config.toml
horizontal_flip = true
targets = ["tissue"]
cond_dropout = 0.2
scale_shift_norm = true
upsampling = "nearest_conv"
init = "xavier_uniform"
lr = 0.0029
shampoo_beta = 0.95
precondition_frequency = 10
one_sided = false
epochs = 39.6
warmup_steps = 700
adamw_weight_decay_other_params = 0.01
Rows from block 3, named by matrix and row number. Rows with one number belong to one channel. Each number is 128 + 24 x the weight over the matrix's rms, rounded and kept within 0 to 255. All counts start at 0.
# convs0: first 3x3 conv (model.enc.1.1.convs.0.weight, 128x128x3x3, standardized in use), inputs 117-125, a 3x3 kernel for each
# convs1: second 3x3 conv (model.enc.1.1.convs.1.weight, 128x128x3x3, standardized in use, transposed), outputs 117-125, a 3x3 kernel for each
convs0.91 [136 129 125 127 130 120 127 104 110 142 140 129 133 132 137 108 137 138 124 100 104 134 148 139 150 143 121 127 141 119 141 105  79  90  90  75 132 142 129 117 138 138 121 124 127 149 156 169 135 120 133 143 131 150 131 139 128 123 123 140 149 132 132 140 133 133 129 108 121 123 125 132 139 118 115 148 140 138 151 165 159]
convs0.92 [ 93 122 186 136 131 145 122 133 126 151  90 127 136 144  97  97 142  94 124 113 151 153 138 141  94  92 175 153 102  91 188 105 128 103 140 100 107 152 144 125  90  97 148 120 156 110 103  54 136 106 163 132 146 130 141 149  99 122 105 121 140 125 141 138 102 143 136 132 183 120 112 133 127 151 154 152 112  99 151 110 155]
convs0.93 [139 195 120 148 154 150 124 128 114 120 154 147 169 129  85 137 150 120 119 155 128 126 116 137 154 152 154 127 111 193 188 106 152  87 111 146 161 122 131 116  93 100 115 127 147 172 118 159 142 158 139 134 108 145 122 188 132 167 114 109 124 111 140 140 195 135  72 139 122 122 116 165 153 108 143 125 116 113 127 143 103]
convs0.94 [143 108 142 105 132 124 122 129 164 122 166  62 203 114 147 127 171 172 107 102 137 125 142 122 129 150 167 116 149  86 129 138 102 118  80 147 121 104 125  88 128 112 153 166 120 152 132 106 124 137 149 132 131 111 134 113 136 140  73 110  96 118 126 164  80 145 140 137 141 149 116 153 120 139 116 141 108 103 104 164 140]
convs0.95 [ 78 162 111 135 131 146 122  98 127 152 100 131 132 162 149  83 165 119 160 126 125 147 151 112 133 143 170 165 144 132  91 153 118 145 151  87 159 107  92 100 147 111 126 109 169 127 115 123  95 113  46 119  94 115 104 171  93 138 131 101 134 148 125 108 148 106 133 132 109 171 158 165  85 139  83 159 145  80 107 179 101]
convs0.96 [166 110 144 124 113 140 162  94 142 133 148  72 109 104 119  92 141 112 134 153 141 180 103 112 138 152 137 167 105 142 128 109 126 133 109 145 135 118 125 112 143 139 159 158 136 153 155 137  99 101 129 101 137 164  96 133 126 119 129 126 120 107 133  94 135 116  96 135 119 112 124 145  90 106  92 112 154  99 124 130 120]
convs0.97 [ 84  93 162  95 148 140 112 105 145 166 153 152 118 101 108 112 123 150 139 105 117 125 116 110 124 128 135 150 113 150 124  97 138  66 182 102  88 121 142 117 126 181 127 163 157 111 124  55 114 138  96  94 109 156 132 115 152 102 158 165 118 163 163 123 148 160 168 222 131 182 136 107 124 115  82 147  77 124 145 152 168]
convs0.98 [152 140 133 130 156 111 161  96 144 119 123 149 144 109 153 126 147 168 137 174  86 119  98 141 122 133 136 182 146  84 100 145 181 115 131  80 127 148  79 115 140 160 119 118 112 132 138 111 135 114 138  91 106 110  91 141 133 107  89 112 164 120 150 167 148 119 117 127 135 169 132 132 158 145 147 136 177 107  97 127  78]
convs0.99 [139 126 132 148 127 122 116 121 121 120 166 123 153 110  86 115 108 115 178 133 118 113  90 172  81 164 128 118  83 165 162 189 104  95 162 159 131 130 125 154 108 127 128 140 144 134 155  95 175 133 114 111 115 137 101 110 147 138 117 109 111 165 100  95 152 118 127  71 104 120 156 134 134 141 112 107 127 165 108 117 139]
convs0.100 [132 149 155 119 133 104 143 140 136  98 133 122 138 168 108 121 141 140 152 148  98  95 128 125 148 148 120 103 154 159 169  98 108 123 118 146 122 115 148 153 160 123 111 119 132 158 150 147 160  86 143 106 116 169 116 130 111 101 161 134 158 112 127  95  93 112 125 123 116 153 127  63 128 119 143 114 161 153 116 111 111]
convs0.101 [150 162 121 123 174 117 153 158 131 164 152 172 159 134 125 157 127 129 145 152 145  98 115 162 136 120 124 128 106 156 130 124 129 146 156 159 135 118 132 148 122 163 105 116 157  99  73 111 148 137 135 134 145 146 140  86 141 137 115 124 115 143 137 113 143 169 159  76 143 152 137 157 108 113 136 117 114 113 125 102 134]
convs0.102 [145 139 116 126 100 156 164 160 154 136 150 125 154 125 121 168 113 113 125 100 160 156 147 173  97 124 119 118 132 122 150 104 132 140 187 150 128 103  96 100 167 174  92  79 142 159 138 124 135 147 161 128 125 124  49 132 126 139 152 114 119 121 124 121 109 172 127  91 134 114 125 128 113 126 129 116 128 119 117 104 187]
convs0.103 [124 137 160 116 114 155  87 114 138 127 100 133 134 121 140 123 126 115 112 141 154 139 115 167 130 130  96 162 103  95 124 139 107 202 142 117 147  96 135 121 135 127 120 111 118 145 151 146 166 138 131 113 114 113  91 119 121 108 130 120 162 149 107 114 165 113 100 156 101 142 123  91 149 136 149 144 103 131 133 129 124]
convs0.104 [103 137 130 189 151 124 116 135  67 102  65 169 112 154 110 130 121 135 115 102  80 107 143 147 151 119  88 159 152  92 119 125 119 107 123 122 105 116 110 135 143 110 125 151 140 148 104  80 107  94  92  98  40  85 141  98 111 104 115 113 138 122 102 124 146 151 162 161 157 147 136 117 133 129 164  70 166 157 151 124 148]
convs0.105 [111 159 117 140 113 123 133 142 117 141  92 128 134 168 117 172 121 126  92 101 113 162 106 138 119 178 118 118 121 182 120 112 118 121 123 155 152 116 119 183 178 142 113 125 153 154 138 133 161 135 183 133 122 110 151 119 112 152 155 117 139 172 104 135 129 142 137 128 123 151 122 145 149  87 168 119 117 143 153 116 152]
convs0.106 [160 115 116 133 164  96  82 103  85 126 133 143 103  99 175 111  97 166 146 156 154 128 125  93 173 171  90 146 105 134 153 120  38 189  89 140 106 125  97 126 124 164 152 113  94 114 102 159 141 115 140 124 111  92 130  94 109 114 134 122 151 106 108 132 112 103 124  97 130 137 112 156 137  66 119 121 142 136 147 120 105]
convs0.107 [161 152 130 109 127 136 157 116 111 129 121 119 133 132  91 119 159 105 132 146 102 131 105 139  97 124 111 119 134 135 121 144 188 103 113 148 103 164 135 133 142 145 115 134 106 131 182 107 152 133  89 148 105 123  97 136 138 120  99 141 109 118 148 165 142 129 200 171 112 152 172 157 124 139 150 120 170 143 121 105 117]
convs0.108 [129 120 135 125 101 131 151 163 175 101 119 143 105 121 136 149 126 136 114 134 111  85 115  82 113 130 152 105 161 133 142 167 123 109 120  96 123 133 142 133  77 124 133 111 128  94 128 124 174 143 126 145 163 139 137 103 102 117 115 126 128 134 146 110 136  97  85 175  94 108 170 137 119 135 170 121 103 131 126 132 145]
convs0.109 [117 141 123 131 110 169  83 121 108 149 138 148  92 117 135 139 110 114  99 111  92 139 124 161 135 158 135 150 125 103 100 122 138 141 147 143 119  96 132 174 119 112 104 142 162 132 156 127 130 137 130  96 143 145 182  95 159 142 124 140 137 157  95 125 137 116 161 143 126 147 108 107 165 112  85 149 125  85 109 122 129]
convs0.110 [132 135 191 125 140  73 152 105 147 122 156 120 127 112  86 182  80  91 123 112 171 141 125 141 174  94 167 148 122 122 129 177 137 103 152 108 135 105 150  79 165 158 143 137 119 129 146 179 175 178 109 159 129 149  76 130  99 115 127  90 129 128 138 116 148  87  73 123 174 118 100  94  79 131 186 106 159  99 121 173 115]
convs1.91 [106 141 104  71  91 104  94 104 124 147 121 138 115 134 127 128 124 123 138 125 115 137 123 136 166 160 129 162 137  83 152 147  90 148  94 100  96 153 137 102 133 149 107 145 137 117 152 117 123 108 123  96  92 111  91 133 106  93 167 145 128 127 133 114 140 113 175 160 102 124 137 128  92 101 134 119 132 120 128 147 122]
convs1.92 [132 147 119 140 138 103 124 128 158 146 117 191 145 126 120 147 140 124 123 142 149 146  95 136 119 154 134 154 145  94 151 144  83 134 116 135 150 151 121 133 153 142 138 130 133 138  99 107  85 152 163 160 150 152 137 138 115 108 133 127 141 143 100  95 121 177 119 123 109 109 141 137 141 150 131 134 139 142  93 143  92]
convs1.93 [ 86  86 153 201  94  93 125 131 205 121 121 135 182 139 106 143 136 166 131 157 145 107  96 113 147 108  94 118 147 146  73 215 111  40 144 116 126 149  78 114 138 177 144 161 140 134 162 128 153 110 189 157 146 114 147 173 113 139 156 134 122 112 138 114 122 119  90 145 185 126 138 107 173 132 141 156 146 106 125 124  86]
convs1.94 [144 135 141 157 140 111 115 134 116 152 146 102 122 153 120 207 105 159 130 150 163 151 126 130  90 101 118 125 152 128 127 131 170 174 122 149 111 126  96 112 101 172 151 154 134 131 138 134 190 146 150 191 165 166 211 124  87 124 143 125  87 115  94 141 102  99 137 136 119 148 132 128 141 140 167 145 143 153 108  84 141]
convs1.95 [103 157 118 135 156 126 132  81 165 107  84 182 102 121 145 164 157 100 106 140 150 175 136 125 105 125  70 137 104 140 144 139 138 163 147  82 112 146 112 139 112 138 152 158 130  85 163 125 140 111 109 120 131 100  66 130 151 144 131  75 105 116 133 105 150 114 175 135  87 155  98 135 134  87 111 176 109 107 181 107 138]
convs1.96 [122 131 160 118 129 127 132 126 142 116 112 111 143 103 132 131  94 123 136 140 129 135 116 148 134 136 107 102 122 126 113 129 139 148 133 130 113 103 119 138 110 150 134 110 140 178 159 137 156 131 108 136 128 128 129 115 139 112 125 146 118 146 143 115 108 134 122 134  85 108 163  92 134 137 123 126 150  87 119 132 113]
convs1.97 [166 125 112 110 120 113 169 189 110 135 102 104 164 110 165 116  64 126 126 142 136  85 107 124 140 173 131 155 121 166 118 166 171  53 120 149 132 145 121 140 161 158 146 103 133 139 116 109 183 133  96 129 127 109 106 175 116 126 127 130 139 102 117 128 162  95 217 158 136 138 192 154 107  95 137  73 170 116 161 140 136]
convs1.98 [144 155  99 135 122 119 124 124 150  96 116 139 123 111 122 126 146  53 153 128 126 151 138 140 123 117 133 140 129 117 154 133 103 150 122 142 147 103 157 142 150 144 133 144 117 132 130 109 118 163 141 159 134 134 104 124 144 163 134 175 131 127 132 108 172 105 118 171 162 145 123 149 122  99 151 126 109 145 130 116 149]
convs1.99 [163 114 165  99 170 146 143 129  72 117 134 122 170 142 128  74 106 121 192 111 157 107 183 199 162  95 106  99  96 113 168 103 123 102 177 154 111 128 103 153 127 122 131 166 137 145 147 158 173 121 100 169 143 150 165 145  75  89 133  84  90 119 147 172 143 107 151 153 114 174 112 160 126 102 164 129 118 129 147 109 100]
convs1.100 [101 123  90 124 130 120 136  97  73 131 125 131 147  93 126 123 109 127 158 110 102 118 140 152 144 125 126 128 136 127 123 128 107 142 123 158 136 117 118 132 119 169 117 112 160 128 114 128 109 142 146 109 152 127 128 135 111 141 135 140 141 162 172 126  92 106 104 152 100 187 123 139 143 130 106 163 100 148 132 115 145]
convs1.101 [138  99  41 101  86  58  94  94  42 156 175 122 107  78  92 102  94 132 128 156 117  51 123 127 130  88  90 116 136 118 125 159 105 127 150 114 135 143 123 112  88  98 129 124 106 138 125 124  84  61  33  72  15  21 145 137 143  93 130 120 107  70  55 136 104  80 157 119 159 135 103 110 129  92 112 102 136 114  84  99  87]
convs1.102 [133 102 132 138 141 141 118 134 125 123 124 129 124 121 119 134 123 127 113 135 124 135 120 114 132 135 116 136 131 128 139 127 127 138 130 133 129 132 127 141 126 119 128 125 126 128 131 118 133 131 140 130 120 129 136 120 142 113 120 124 152 139 143 131 172 151 112 113 131 139 149 112 128 129 125 128 125 120 136 138 129]
convs1.103 [111 127 127 108 117 130 130 102 105 113  99 129 122 134  93 119 156 131 170 146 105 117 102  93  73  91 145 100 112  94 136 118 121 131 159  91 103 151  97  83 137  87 126 151 108 165 149 176 155 145 105  92 144 125  86  78 155 154 124 115  88 125 141 104 126 105 105 136 120 119 141 135 105 109 150 105 147 127 116  93 153]
convs1.104 [109 123 187 117 124 105 115 113 173 106 134 188 157 139 140 110 144 111 142  91  99 114 164 142 138 158 148 189 196 137  96 166 150 104 118 138 136 140 141 150  80  97  92  69  89 152 167 112 117 158 112  75 112 107 114 148 151 151 195 175 117 160 143 153 124 137 123 140  91 137 118 142 105  91  62  85 125  96 132 157  87]
convs1.105 [133 112 135 170 145 132 161 114 121 176 140 163 149 132 150  84 142  99 142 146 157 101 141 116 120 127 116 146 171 121  99 144 119  94 106 142 124 146 160 146 135 144 153 166 133 129 135 111 109 148 121 149 163 125 146 109 104 127 118 147 172 147 174  98 143 137 137 145 126  88 111 145 126 153 148 156 125 137 107 146 153]
convs1.106 [153 132 137 123 127 154 135 146 127 112 127 105 114 130 122 156 150 124 130 152 151 114 144 155 129 128 117 127 144 115 142 153 122 114 128 131 110 133 111 102 126 132 150 111 124 104 117 133 117 112 124 164 142 142 137 148 128 113 135 130 139 146 131 123 138  92 111 120 180 130 116 107 122 116 148 131  94 141 104 128 127]
convs1.107 [131 150 109 143 128 131 121 128 101 138 122 121 172 150 110 129 102 116 116 140 157 157 148 123 149 114 146 121 162 210  62 146 198  87 132 162 149  74  90 113  95  79  54 126 144 124 155 143 123 124 117 171 118 135 107 114 126 118 148 130 158 120 113 133 106 109 115 119 119  91 116 142 118 138  95  74 133 137 108 102 123]
convs1.108 [129 118 152 101 155 114 112 140 109 139 123 129 106 103 127 140 116 128 127 130 143 133 115 137 122 125 140 128 149 155 149 138 138 148 123 126 140 145 115 151 161 131 130 142 134 143 120 120 145 124 130 108 124 114 133 133 155 147 114 176 111 122 135 114 113 135 155 120  98 107 110 128 128 148 100 138 153  95 129 137 143]
convs1.109 [172 138 144 155 118 118 101 125 136 123 106 110 138 115 146 115 135 115 111 114  88 177 138 136 157 110 113 119 122 134 107 130 154 118 143 130 156 138 125 149 138 159 130 126 131 132 130 141 121 134 121 137 114 128 126 145 154 131 140 121 166 130 150  90 153 158 104 120 143 104 123 141 139 128 120 153 106 146 130 140 130]
convs1.110 [141 147 118 200 131 117 124 132 118 145 125  92 139 134 131 107  84 140 128 161 148 140 119 146 107 159 129 127 128 125 123 125 120 157 151 119 143 100 159 100 101 170 167 145 109 128 131 136 146 127 161 104 160 127 111 125 111 135 134 138 156 168 141 155 162  87 145 170 168 125 102 132 162 118 159 170 130 127 110 132 167]