A small class-conditioned image diffusion model, trained from scratch: 32-pixel images.
Rows from block 5, named by matrix and row number. Rows with one number belong to one channel. Each number is 200 + 30 x the weight over its row's rms, rounded and kept within 0 to 999. All counts start at 0. After the name is the row's rms in percent of the matrix's.
# convs0: first 3x3 conv (model.mid.1.convs.0.weight, 192x192x3x3, standardized in use), inputs 180-191, a 3x3 kernel for each
# convs1: second 3x3 conv (model.mid.1.convs.1.weight, 192x192x3x3, standardized in use, transposed), outputs 180-191, a 3x3 kernel for each
convs0.8,077,157,180,224,198,134,193,117,169,171,230,150,185,202,213,179,145,242,175,205,169,175,172,145,225,211,200,257,209,184,177,175,185,191,169,204,235,211,191,206,242,187,224,175,190,209,277,208,172,201,194,149,183,229,149,170,175,190,233,166,186,222,197,164,207,168,170,259,216,194,192,189,189,206,183,147,150,188,199,231,183,223,205,199,180,189,207,194,192,202,153,196,159,240,175,199,212,174,231,145,188,185,185,194,183,165,223,220,223
convs0.9,086,193,176,200,137,201,167,190,213,215,228,127,161,165,129,135,184,146,170,194,236,237,161,217,214,172,214,245,194,231,246,159,227,217,162,135,207,213,240,172,207,158,212,227,181,195,180,181,243,211,211,194,203,227,196,210,204,212,144,175,212,146,198,198,236,200,216,205,161,195,129,172,245,229,241,208,195,205,202,186,253,208,200,198,139,246,156,209,213,205,207,161,202,126,200,191,175,206,147,179,192,203,178,245,189,259,245,243,224
convs0.10,112,240,215,177,240,217,187,195,208,248,159,222,222,161,158,244,187,220,240,228,219,175,219,270,183,167,213,213,199,185,217,206,198,239,261,223,235,213,211,174,221,229,213,172,183,181,192,259,203,193,180,160,164,192,192,209,278,190,241,179,247,193,185,196,197,148,231,210,142,195,171,195,186,204,201,205,170,208,216,206,228,263,226,231,196,219,232,173,268,175,172,257,185,225,231,190,203,208,168,179,184,159,265,208,217,201,192,198,198
convs0.11,107,227,184,212,241,197,257,207,174,218,180,253,200,156,176,206,160,191,205,206,222,179,127,184,208,205,222,223,216,176,204,207,185,217,214,137,199,240,197,156,155,244,242,195,192,248,204,228,179,173,229,188,211,213,216,189,209,213,177,194,153,230,193,196,189,198,187,255,169,206,185,199,176,158,246,124,230,170,171,186,236,264,173,200,197,222,219,238,210,155,201,245,174,161,191,186,271,227,153,219,202,177,219,215,189,255,195,180,211
convs0.12,110,178,212,173,207,216,242,197,231,194,150,225,181,295,258,173,203,194,238,241,208,216,222,147,219,235,218,182,128,241,206,217,202,192,271,139,169,192,196,181,208,231,184,159,191,196,270,220,160,185,230,213,229,185,267,254,229,160,177,234,183,181,170,188,166,207,213,199,199,174,181,236,252,208,188,190,235,197,234,236,195,229,186,222,174,229,181,193,204,222,232,263,262,211,268,169,208,171,184,204,218,180,250,195,182,179,173,212,191
convs0.13,113,219,206,179,188,164,193,214,194,216,199,158,229,256,269,167,180,196,185,205,218,246,224,189,239,244,167,209,186,202,214,242,162,152,207,246,174,157,197,214,220,216,246,241,104,252,220,311,197,175,217,223,171,156,175,213,232,152,189,213,170,210,172,163,209,166,219,219,164,128,195,175,186,243,192,222,199,152,210,230,228,195,183,248,203,245,229,209,200,196,196,216,186,145,124,208,196,227,161,215,163,181,199,209,194,223,182,254,187
convs0.14,113,204,220,215,204,210,246,213,166,189,146,201,166,178,212,263,186,168,204,211,172,196,243,222,139,211,221,221,139,217,206,213,256,158,178,241,204,214,223,212,205,195,194,205,181,179,200,237,219,169,204,201,221,191,261,221,178,182,208,165,196,167,196,216,189,182,146,172,218,229,213,166,192,206,211,203,234,208,230,189,267,198,165,225,188,257,194,212,248,214,172,223,191,161,232,153,178,223,197,175,240,192,214,253,223,199,206,191,204
convs0.15,087,182,184,225,189,233,225,257,253,172,186,199,213,169,193,275,195,180,198,158,208,195,225,234,247,212,228,150,230,203,205,185,224,228,243,198,189,199,219,158,203,192,189,200,251,209,173,172,234,213,195,198,188,219,205,242,197,226,176,183,195,184,191,207,189,199,198,168,198,180,264,191,208,208,186,265,226,259,179,191,196,175,224,190,210,182,155,216,208,195,221,210,221,174,183,158,197,191,213,272,225,195,184,221,204,204,208,121,196
convs0.16,116,223,160,208,211,245,196,191,131,217,200,199,236,169,182,222,186,194,170,205,177,179,274,182,191,222,189,220,214,200,239,160,138,213,162,188,220,215,226,222,216,212,166,203,166,237,137,181,216,164,210,208,192,197,233,191,154,173,181,230,219,210,221,230,185,216,255,204,174,203,232,228,191,222,237,240,194,250,204,201,166,209,179,218,233,189,249,195,204,255,183,218,162,212,166,197,234,176,254,172,206,202,180,214,202,228,171,172,207
convs0.17,101,234,175,164,185,196,167,188,182,233,213,192,232,139,180,205,180,213,186,190,223,218,186,235,247,189,201,201,197,182,224,213,200,264,212,147,217,216,247,166,197,244,261,172,213,169,172,173,237,160,199,211,187,192,183,210,145,185,249,238,178,223,171,187,177,228,196,182,188,188,204,183,207,214,241,157,220,193,164,179,234,177,176,163,223,159,224,178,162,219,192,176,149,191,199,197,224,212,220,207,174,167,221,235,195,245,203,226,204
convs0.18,110,275,165,245,202,132,254,199,197,183,229,206,169,191,231,223,214,205,187,210,208,185,181,208,223,194,169,205,183,256,232,172,148,216,174,216,268,233,182,265,204,197,184,227,235,253,252,136,212,254,181,257,202,204,198,237,202,184,191,175,222,209,223,199,200,178,199,163,189,261,168,173,208,199,209,249,170,189,272,193,203,131,205,206,209,192,192,171,261,164,168,210,209,173,239,188,189,222,188,182,214,146,146,225,191,198,228,216,184
convs0.19,095,225,259,177,255,179,188,188,211,197,210,222,185,211,147,189,208,131,227,203,208,221,238,219,240,211,171,161,178,174,218,187,150,177,222,243,226,220,164,218,180,186,193,226,190,235,199,258,215,232,187,189,247,198,202,201,189,183,229,165,193,212,198,209,173,204,229,174,242,223,167,238,219,203,201,218,266,231,145,172,221,205,186,226,180,196,247,241,230,203,170,213,192,185,215,215,194,233,215,140,217,208,181,160,190,182,198,225,195
convs0.20,127,218,191,235,223,204,129,185,189,250,205,141,213,226,224,221,164,171,172,170,260,159,181,227,224,181,249,289,208,205,213,189,197,201,219,269,251,196,163,215,205,238,260,188,232,182,195,165,226,218,197,215,277,232,169,234,178,193,174,275,198,153,189,229,224,163,198,149,202,241,185,155,178,224,174,195,175,229,197,190,229,232,215,168,205,242,179,252,203,145,202,190,228,199,154,224,181,218,178,210,191,232,201,201,267,206,163,215,178
convs0.21,090,190,214,258,171,219,129,247,185,195,165,188,136,214,154,208,196,176,193,200,152,209,189,181,216,220,221,150,214,179,236,170,211,222,213,222,269,192,210,186,216,223,198,189,149,237,227,237,205,186,222,198,220,302,213,223,132,166,280,212,218,257,162,204,247,208,208,172,267,208,244,218,239,197,169,221,199,214,219,185,210,218,165,200,212,223,188,214,191,274,188,180,170,225,158,225,170,222,219,168,232,210,225,219,192,220,235,161,225
convs0.22,095,184,224,212,225,222,226,223,201,196,220,171,310,219,186,169,217,238,240,230,229,219,172,231,165,225,185,166,218,224,201,189,240,188,154,167,194,187,192,200,246,188,210,159,184,181,172,219,153,190,221,191,171,197,205,192,250,204,171,191,186,183,221,200,177,172,139,206,249,204,180,172,240,182,179,167,173,176,213,196,236,234,169,170,235,244,185,210,202,258,178,159,178,226,231,205,179,206,203,261,210,189,213,202,216,164,149,205,238
convs1.8,095,210,205,180,209,204,173,163,155,197,159,183,188,159,172,173,177,189,195,174,230,261,146,231,238,192,223,208,184,212,220,195,223,194,253,255,234,179,201,216,208,206,198,212,161,205,202,170,179,200,185,195,259,179,178,284,191,170,195,185,237,265,151,250,214,190,172,198,199,176,157,199,183,206,219,198,177,186,196,166,222,179,182,192,187,183,187,202,188,176,231,202,185,217,215,168,235,194,158,205,178,196,169,168,210,184,155,177,210
convs1.9,083,180,214,199,204,237,227,174,187,227,196,222,206,221,230,214,224,209,225,235,226,220,190,156,270,200,177,208,199,149,205,220,218,215,200,191,142,221,204,241,211,215,209,177,196,230,182,242,224,164,176,163,176,135,178,231,222,144,179,218,300,220,196,198,200,207,201,188,200,197,184,183,190,207,181,165,265,194,184,164,179,188,188,183,206,166,167,193,214,169,196,194,209,197,215,209,217,202,217,196,220,164,113,223,217,171,186,223,209
convs1.10,096,159,227,210,226,142,157,203,221,198,203,211,207,199,228,189,192,202,210,245,159,191,213,213,160,187,163,244,173,201,227,203,153,162,184,214,151,229,172,192,172,177,177,213,185,210,227,221,175,207,203,214,211,164,219,193,177,183,219,181,187,164,212,216,203,228,181,213,202,202,196,218,186,212,167,206,169,227,205,185,213,243,214,217,189,215,207,223,185,180,202,211,248,218,195,224,198,199,205,161,198,228,190,264,199,175,156,240,161
convs1.11,126,158,161,226,222,196,191,183,130,194,206,204,166,154,225,165,187,197,196,191,273,198,166,232,205,213,156,188,256,236,254,158,154,240,229,225,229,152,182,212,200,179,201,255,212,203,238,197,198,218,173,185,179,175,166,219,218,263,214,112,222,205,167,148,193,196,204,188,205,166,215,203,215,250,211,142,219,166,145,210,231,241,211,225,160,194,181,204,177,212,235,172,225,234,226,213,270,160,231,186,202,164,207,158,204,188,222,236,210
convs1.12,095,231,250,222,188,219,227,188,176,183,198,203,180,202,221,199,192,194,202,204,216,169,166,221,177,188,240,177,263,165,210,229,182,150,205,277,121,206,175,203,198,211,230,208,201,220,168,197,220,207,183,240,204,197,162,230,203,214,186,224,224,158,211,228,199,193,194,199,189,204,214,212,203,203,205,226,194,193,213,183,201,157,200,202,209,214,199,189,208,172,168,170,211,216,181,185,193,174,197,224,163,216,164,169,192,225,178,239,209
convs1.13,120,244,193,203,232,226,162,224,195,242,204,170,216,210,123,177,193,188,208,213,217,167,222,211,216,199,219,193,164,204,187,179,155,203,151,210,236,171,196,184,199,230,243,221,226,204,190,193,193,197,182,193,209,165,135,196,218,222,215,199,215,203,207,199,208,177,227,221,185,219,189,193,196,234,218,230,164,267,212,167,245,222,169,215,183,200,212,205,207,185,204,178,192,168,180,186,195,173,168,188,206,198,251,226,236,229,224,171,136
convs1.14,099,204,224,197,177,180,190,178,154,202,202,193,189,210,144,194,192,188,197,138,192,203,238,214,203,203,236,213,187,186,249,227,143,126,189,183,193,206,173,198,206,241,195,205,193,202,123,174,211,182,231,189,198,222,193,206,161,208,142,171,200,178,220,186,195,225,207,178,212,205,207,196,209,200,217,263,173,204,174,152,200,198,209,202,186,184,180,182,221,202,215,207,203,195,204,204,178,222,206,217,219,207,146,142,166,150,197,174,178
convs1.15,080,201,222,236,180,187,208,159,192,201,210,199,182,196,206,181,209,194,206,183,189,193,166,240,191,205,180,235,253,276,144,159,160,181,181,233,205,192,191,206,218,185,186,215,206,187,189,148,197,207,218,194,196,156,207,221,239,196,178,179,178,234,159,227,201,199,216,191,205,221,166,206,171,171,215,206,241,175,181,194,170,214,206,214,219,201,221,211,214,204,216,207,207,238,211,178,198,210,202,211,234,212,252,242,172,264,218,170,186
convs1.16,082,206,217,186,185,209,186,186,222,195,197,204,204,201,199,190,189,199,190,224,244,164,261,189,173,267,197,206,239,172,181,145,190,195,193,283,302,222,220,193,190,209,179,209,191,198,211,207,200,162,209,228,213,204,216,241,224,145,199,246,176,276,228,169,196,208,198,191,198,194,209,203,207,217,212,222,184,178,167,191,202,166,190,208,208,204,218,210,194,214,216,213,210,210,200,213,214,204,189,182,173,231,158,239,173,194,200,149,187
convs1.17,103,187,210,236,184,172,230,215,190,148,174,200,215,171,147,167,157,191,161,248,240,173,214,188,157,214,201,222,216,219,241,248,222,183,175,182,150,161,199,191,180,158,225,204,157,231,165,167,208,169,215,231,224,224,238,237,250,198,156,163,206,210,179,203,236,228,206,222,191,212,201,176,226,265,182,228,190,188,180,225,255,164,205,236,203,227,211,250,209,215,232,175,214,211,184,223,204,218,204,198,159,203,171,163,230,154,254,191,193
convs1.18,137,259,218,140,197,218,239,233,186,157,202,170,169,210,156,175,205,179,193,255,224,232,187,200,228,188,153,246,242,217,243,200,189,176,201,138,170,186,221,172,187,202,245,186,227,260,256,195,199,231,205,162,210,206,228,199,243,225,163,200,216,233,211,163,217,201,200,188,201,157,225,206,188,191,207,219,239,202,192,138,144,213,188,219,191,171,190,207,181,168,182,205,254,188,222,196,170,172,211,224,259,203,201,226,186,188,225,151,232
convs1.19,057,201,206,201,199,197,207,191,192,200,198,208,194,200,206,197,192,195,195,201,202,221,221,197,199,219,202,199,248,280,227,209,202,230,170,140,170,202,200,197,200,199,200,200,196,200,187,198,202,198,194,189,176,192,187,233,214,219,253,198,217,191,220,213,203,205,201,200,209,196,201,208,205,194,197,201,199,214,194,197,197,198,204,211,216,207,209,210,212,209,210,206,207,208,208,212,214,204,208,205,186,201,213,176,194,202,196,209,192
convs1.20,116,200,188,154,272,185,196,194,211,201,248,187,204,215,181,218,207,163,205,169,231,186,191,217,244,198,173,273,186,148,210,123,209,225,252,200,203,217,220,183,158,193,218,158,229,225,194,191,153,229,227,167,216,202,219,192,190,251,247,246,153,229,192,193,209,223,199,206,186,195,216,205,195,207,202,206,201,188,250,238,189,189,201,242,226,173,220,217,175,202,158,223,202,220,196,212,162,204,200,165,188,173,229,204,182,161,165,214,239
convs1.21,067,186,181,187,190,186,202,190,200,219,185,195,184,195,181,183,185,198,202,227,186,202,184,205,180,198,191,186,214,190,227,189,187,249,239,187,232,195,190,195,205,185,166,203,186,178,208,161,233,222,175,208,209,190,197,239,202,158,250,192,162,203,246,210,198,218,205,192,210,198,196,201,218,187,189,176,190,177,174,176,235,151,218,203,200,215,212,214,199,205,207,194,199,224,192,187,213,196,186,203,183,215,208,186,197,170,217,199,206
convs1.22,064,200,195,199,198,194,202,204,199,203,197,209,196,207,211,198,200,202,197,171,223,177,167,207,179,202,226,188,106,148,262,284,120,172,174,166,230,197,205,193,199,200,191,198,204,201,199,195,198,197,194,184,203,193,188,198,156,184,249,211,228,195,164,166,204,201,198,199,198,188,199,198,199,232,220,227,197,224,175,219,218,186,206,207,209,208,204,204,210,202,202,202,210,206,204,206,204,206,208,200,207,255,179,188,231,187,156,226,170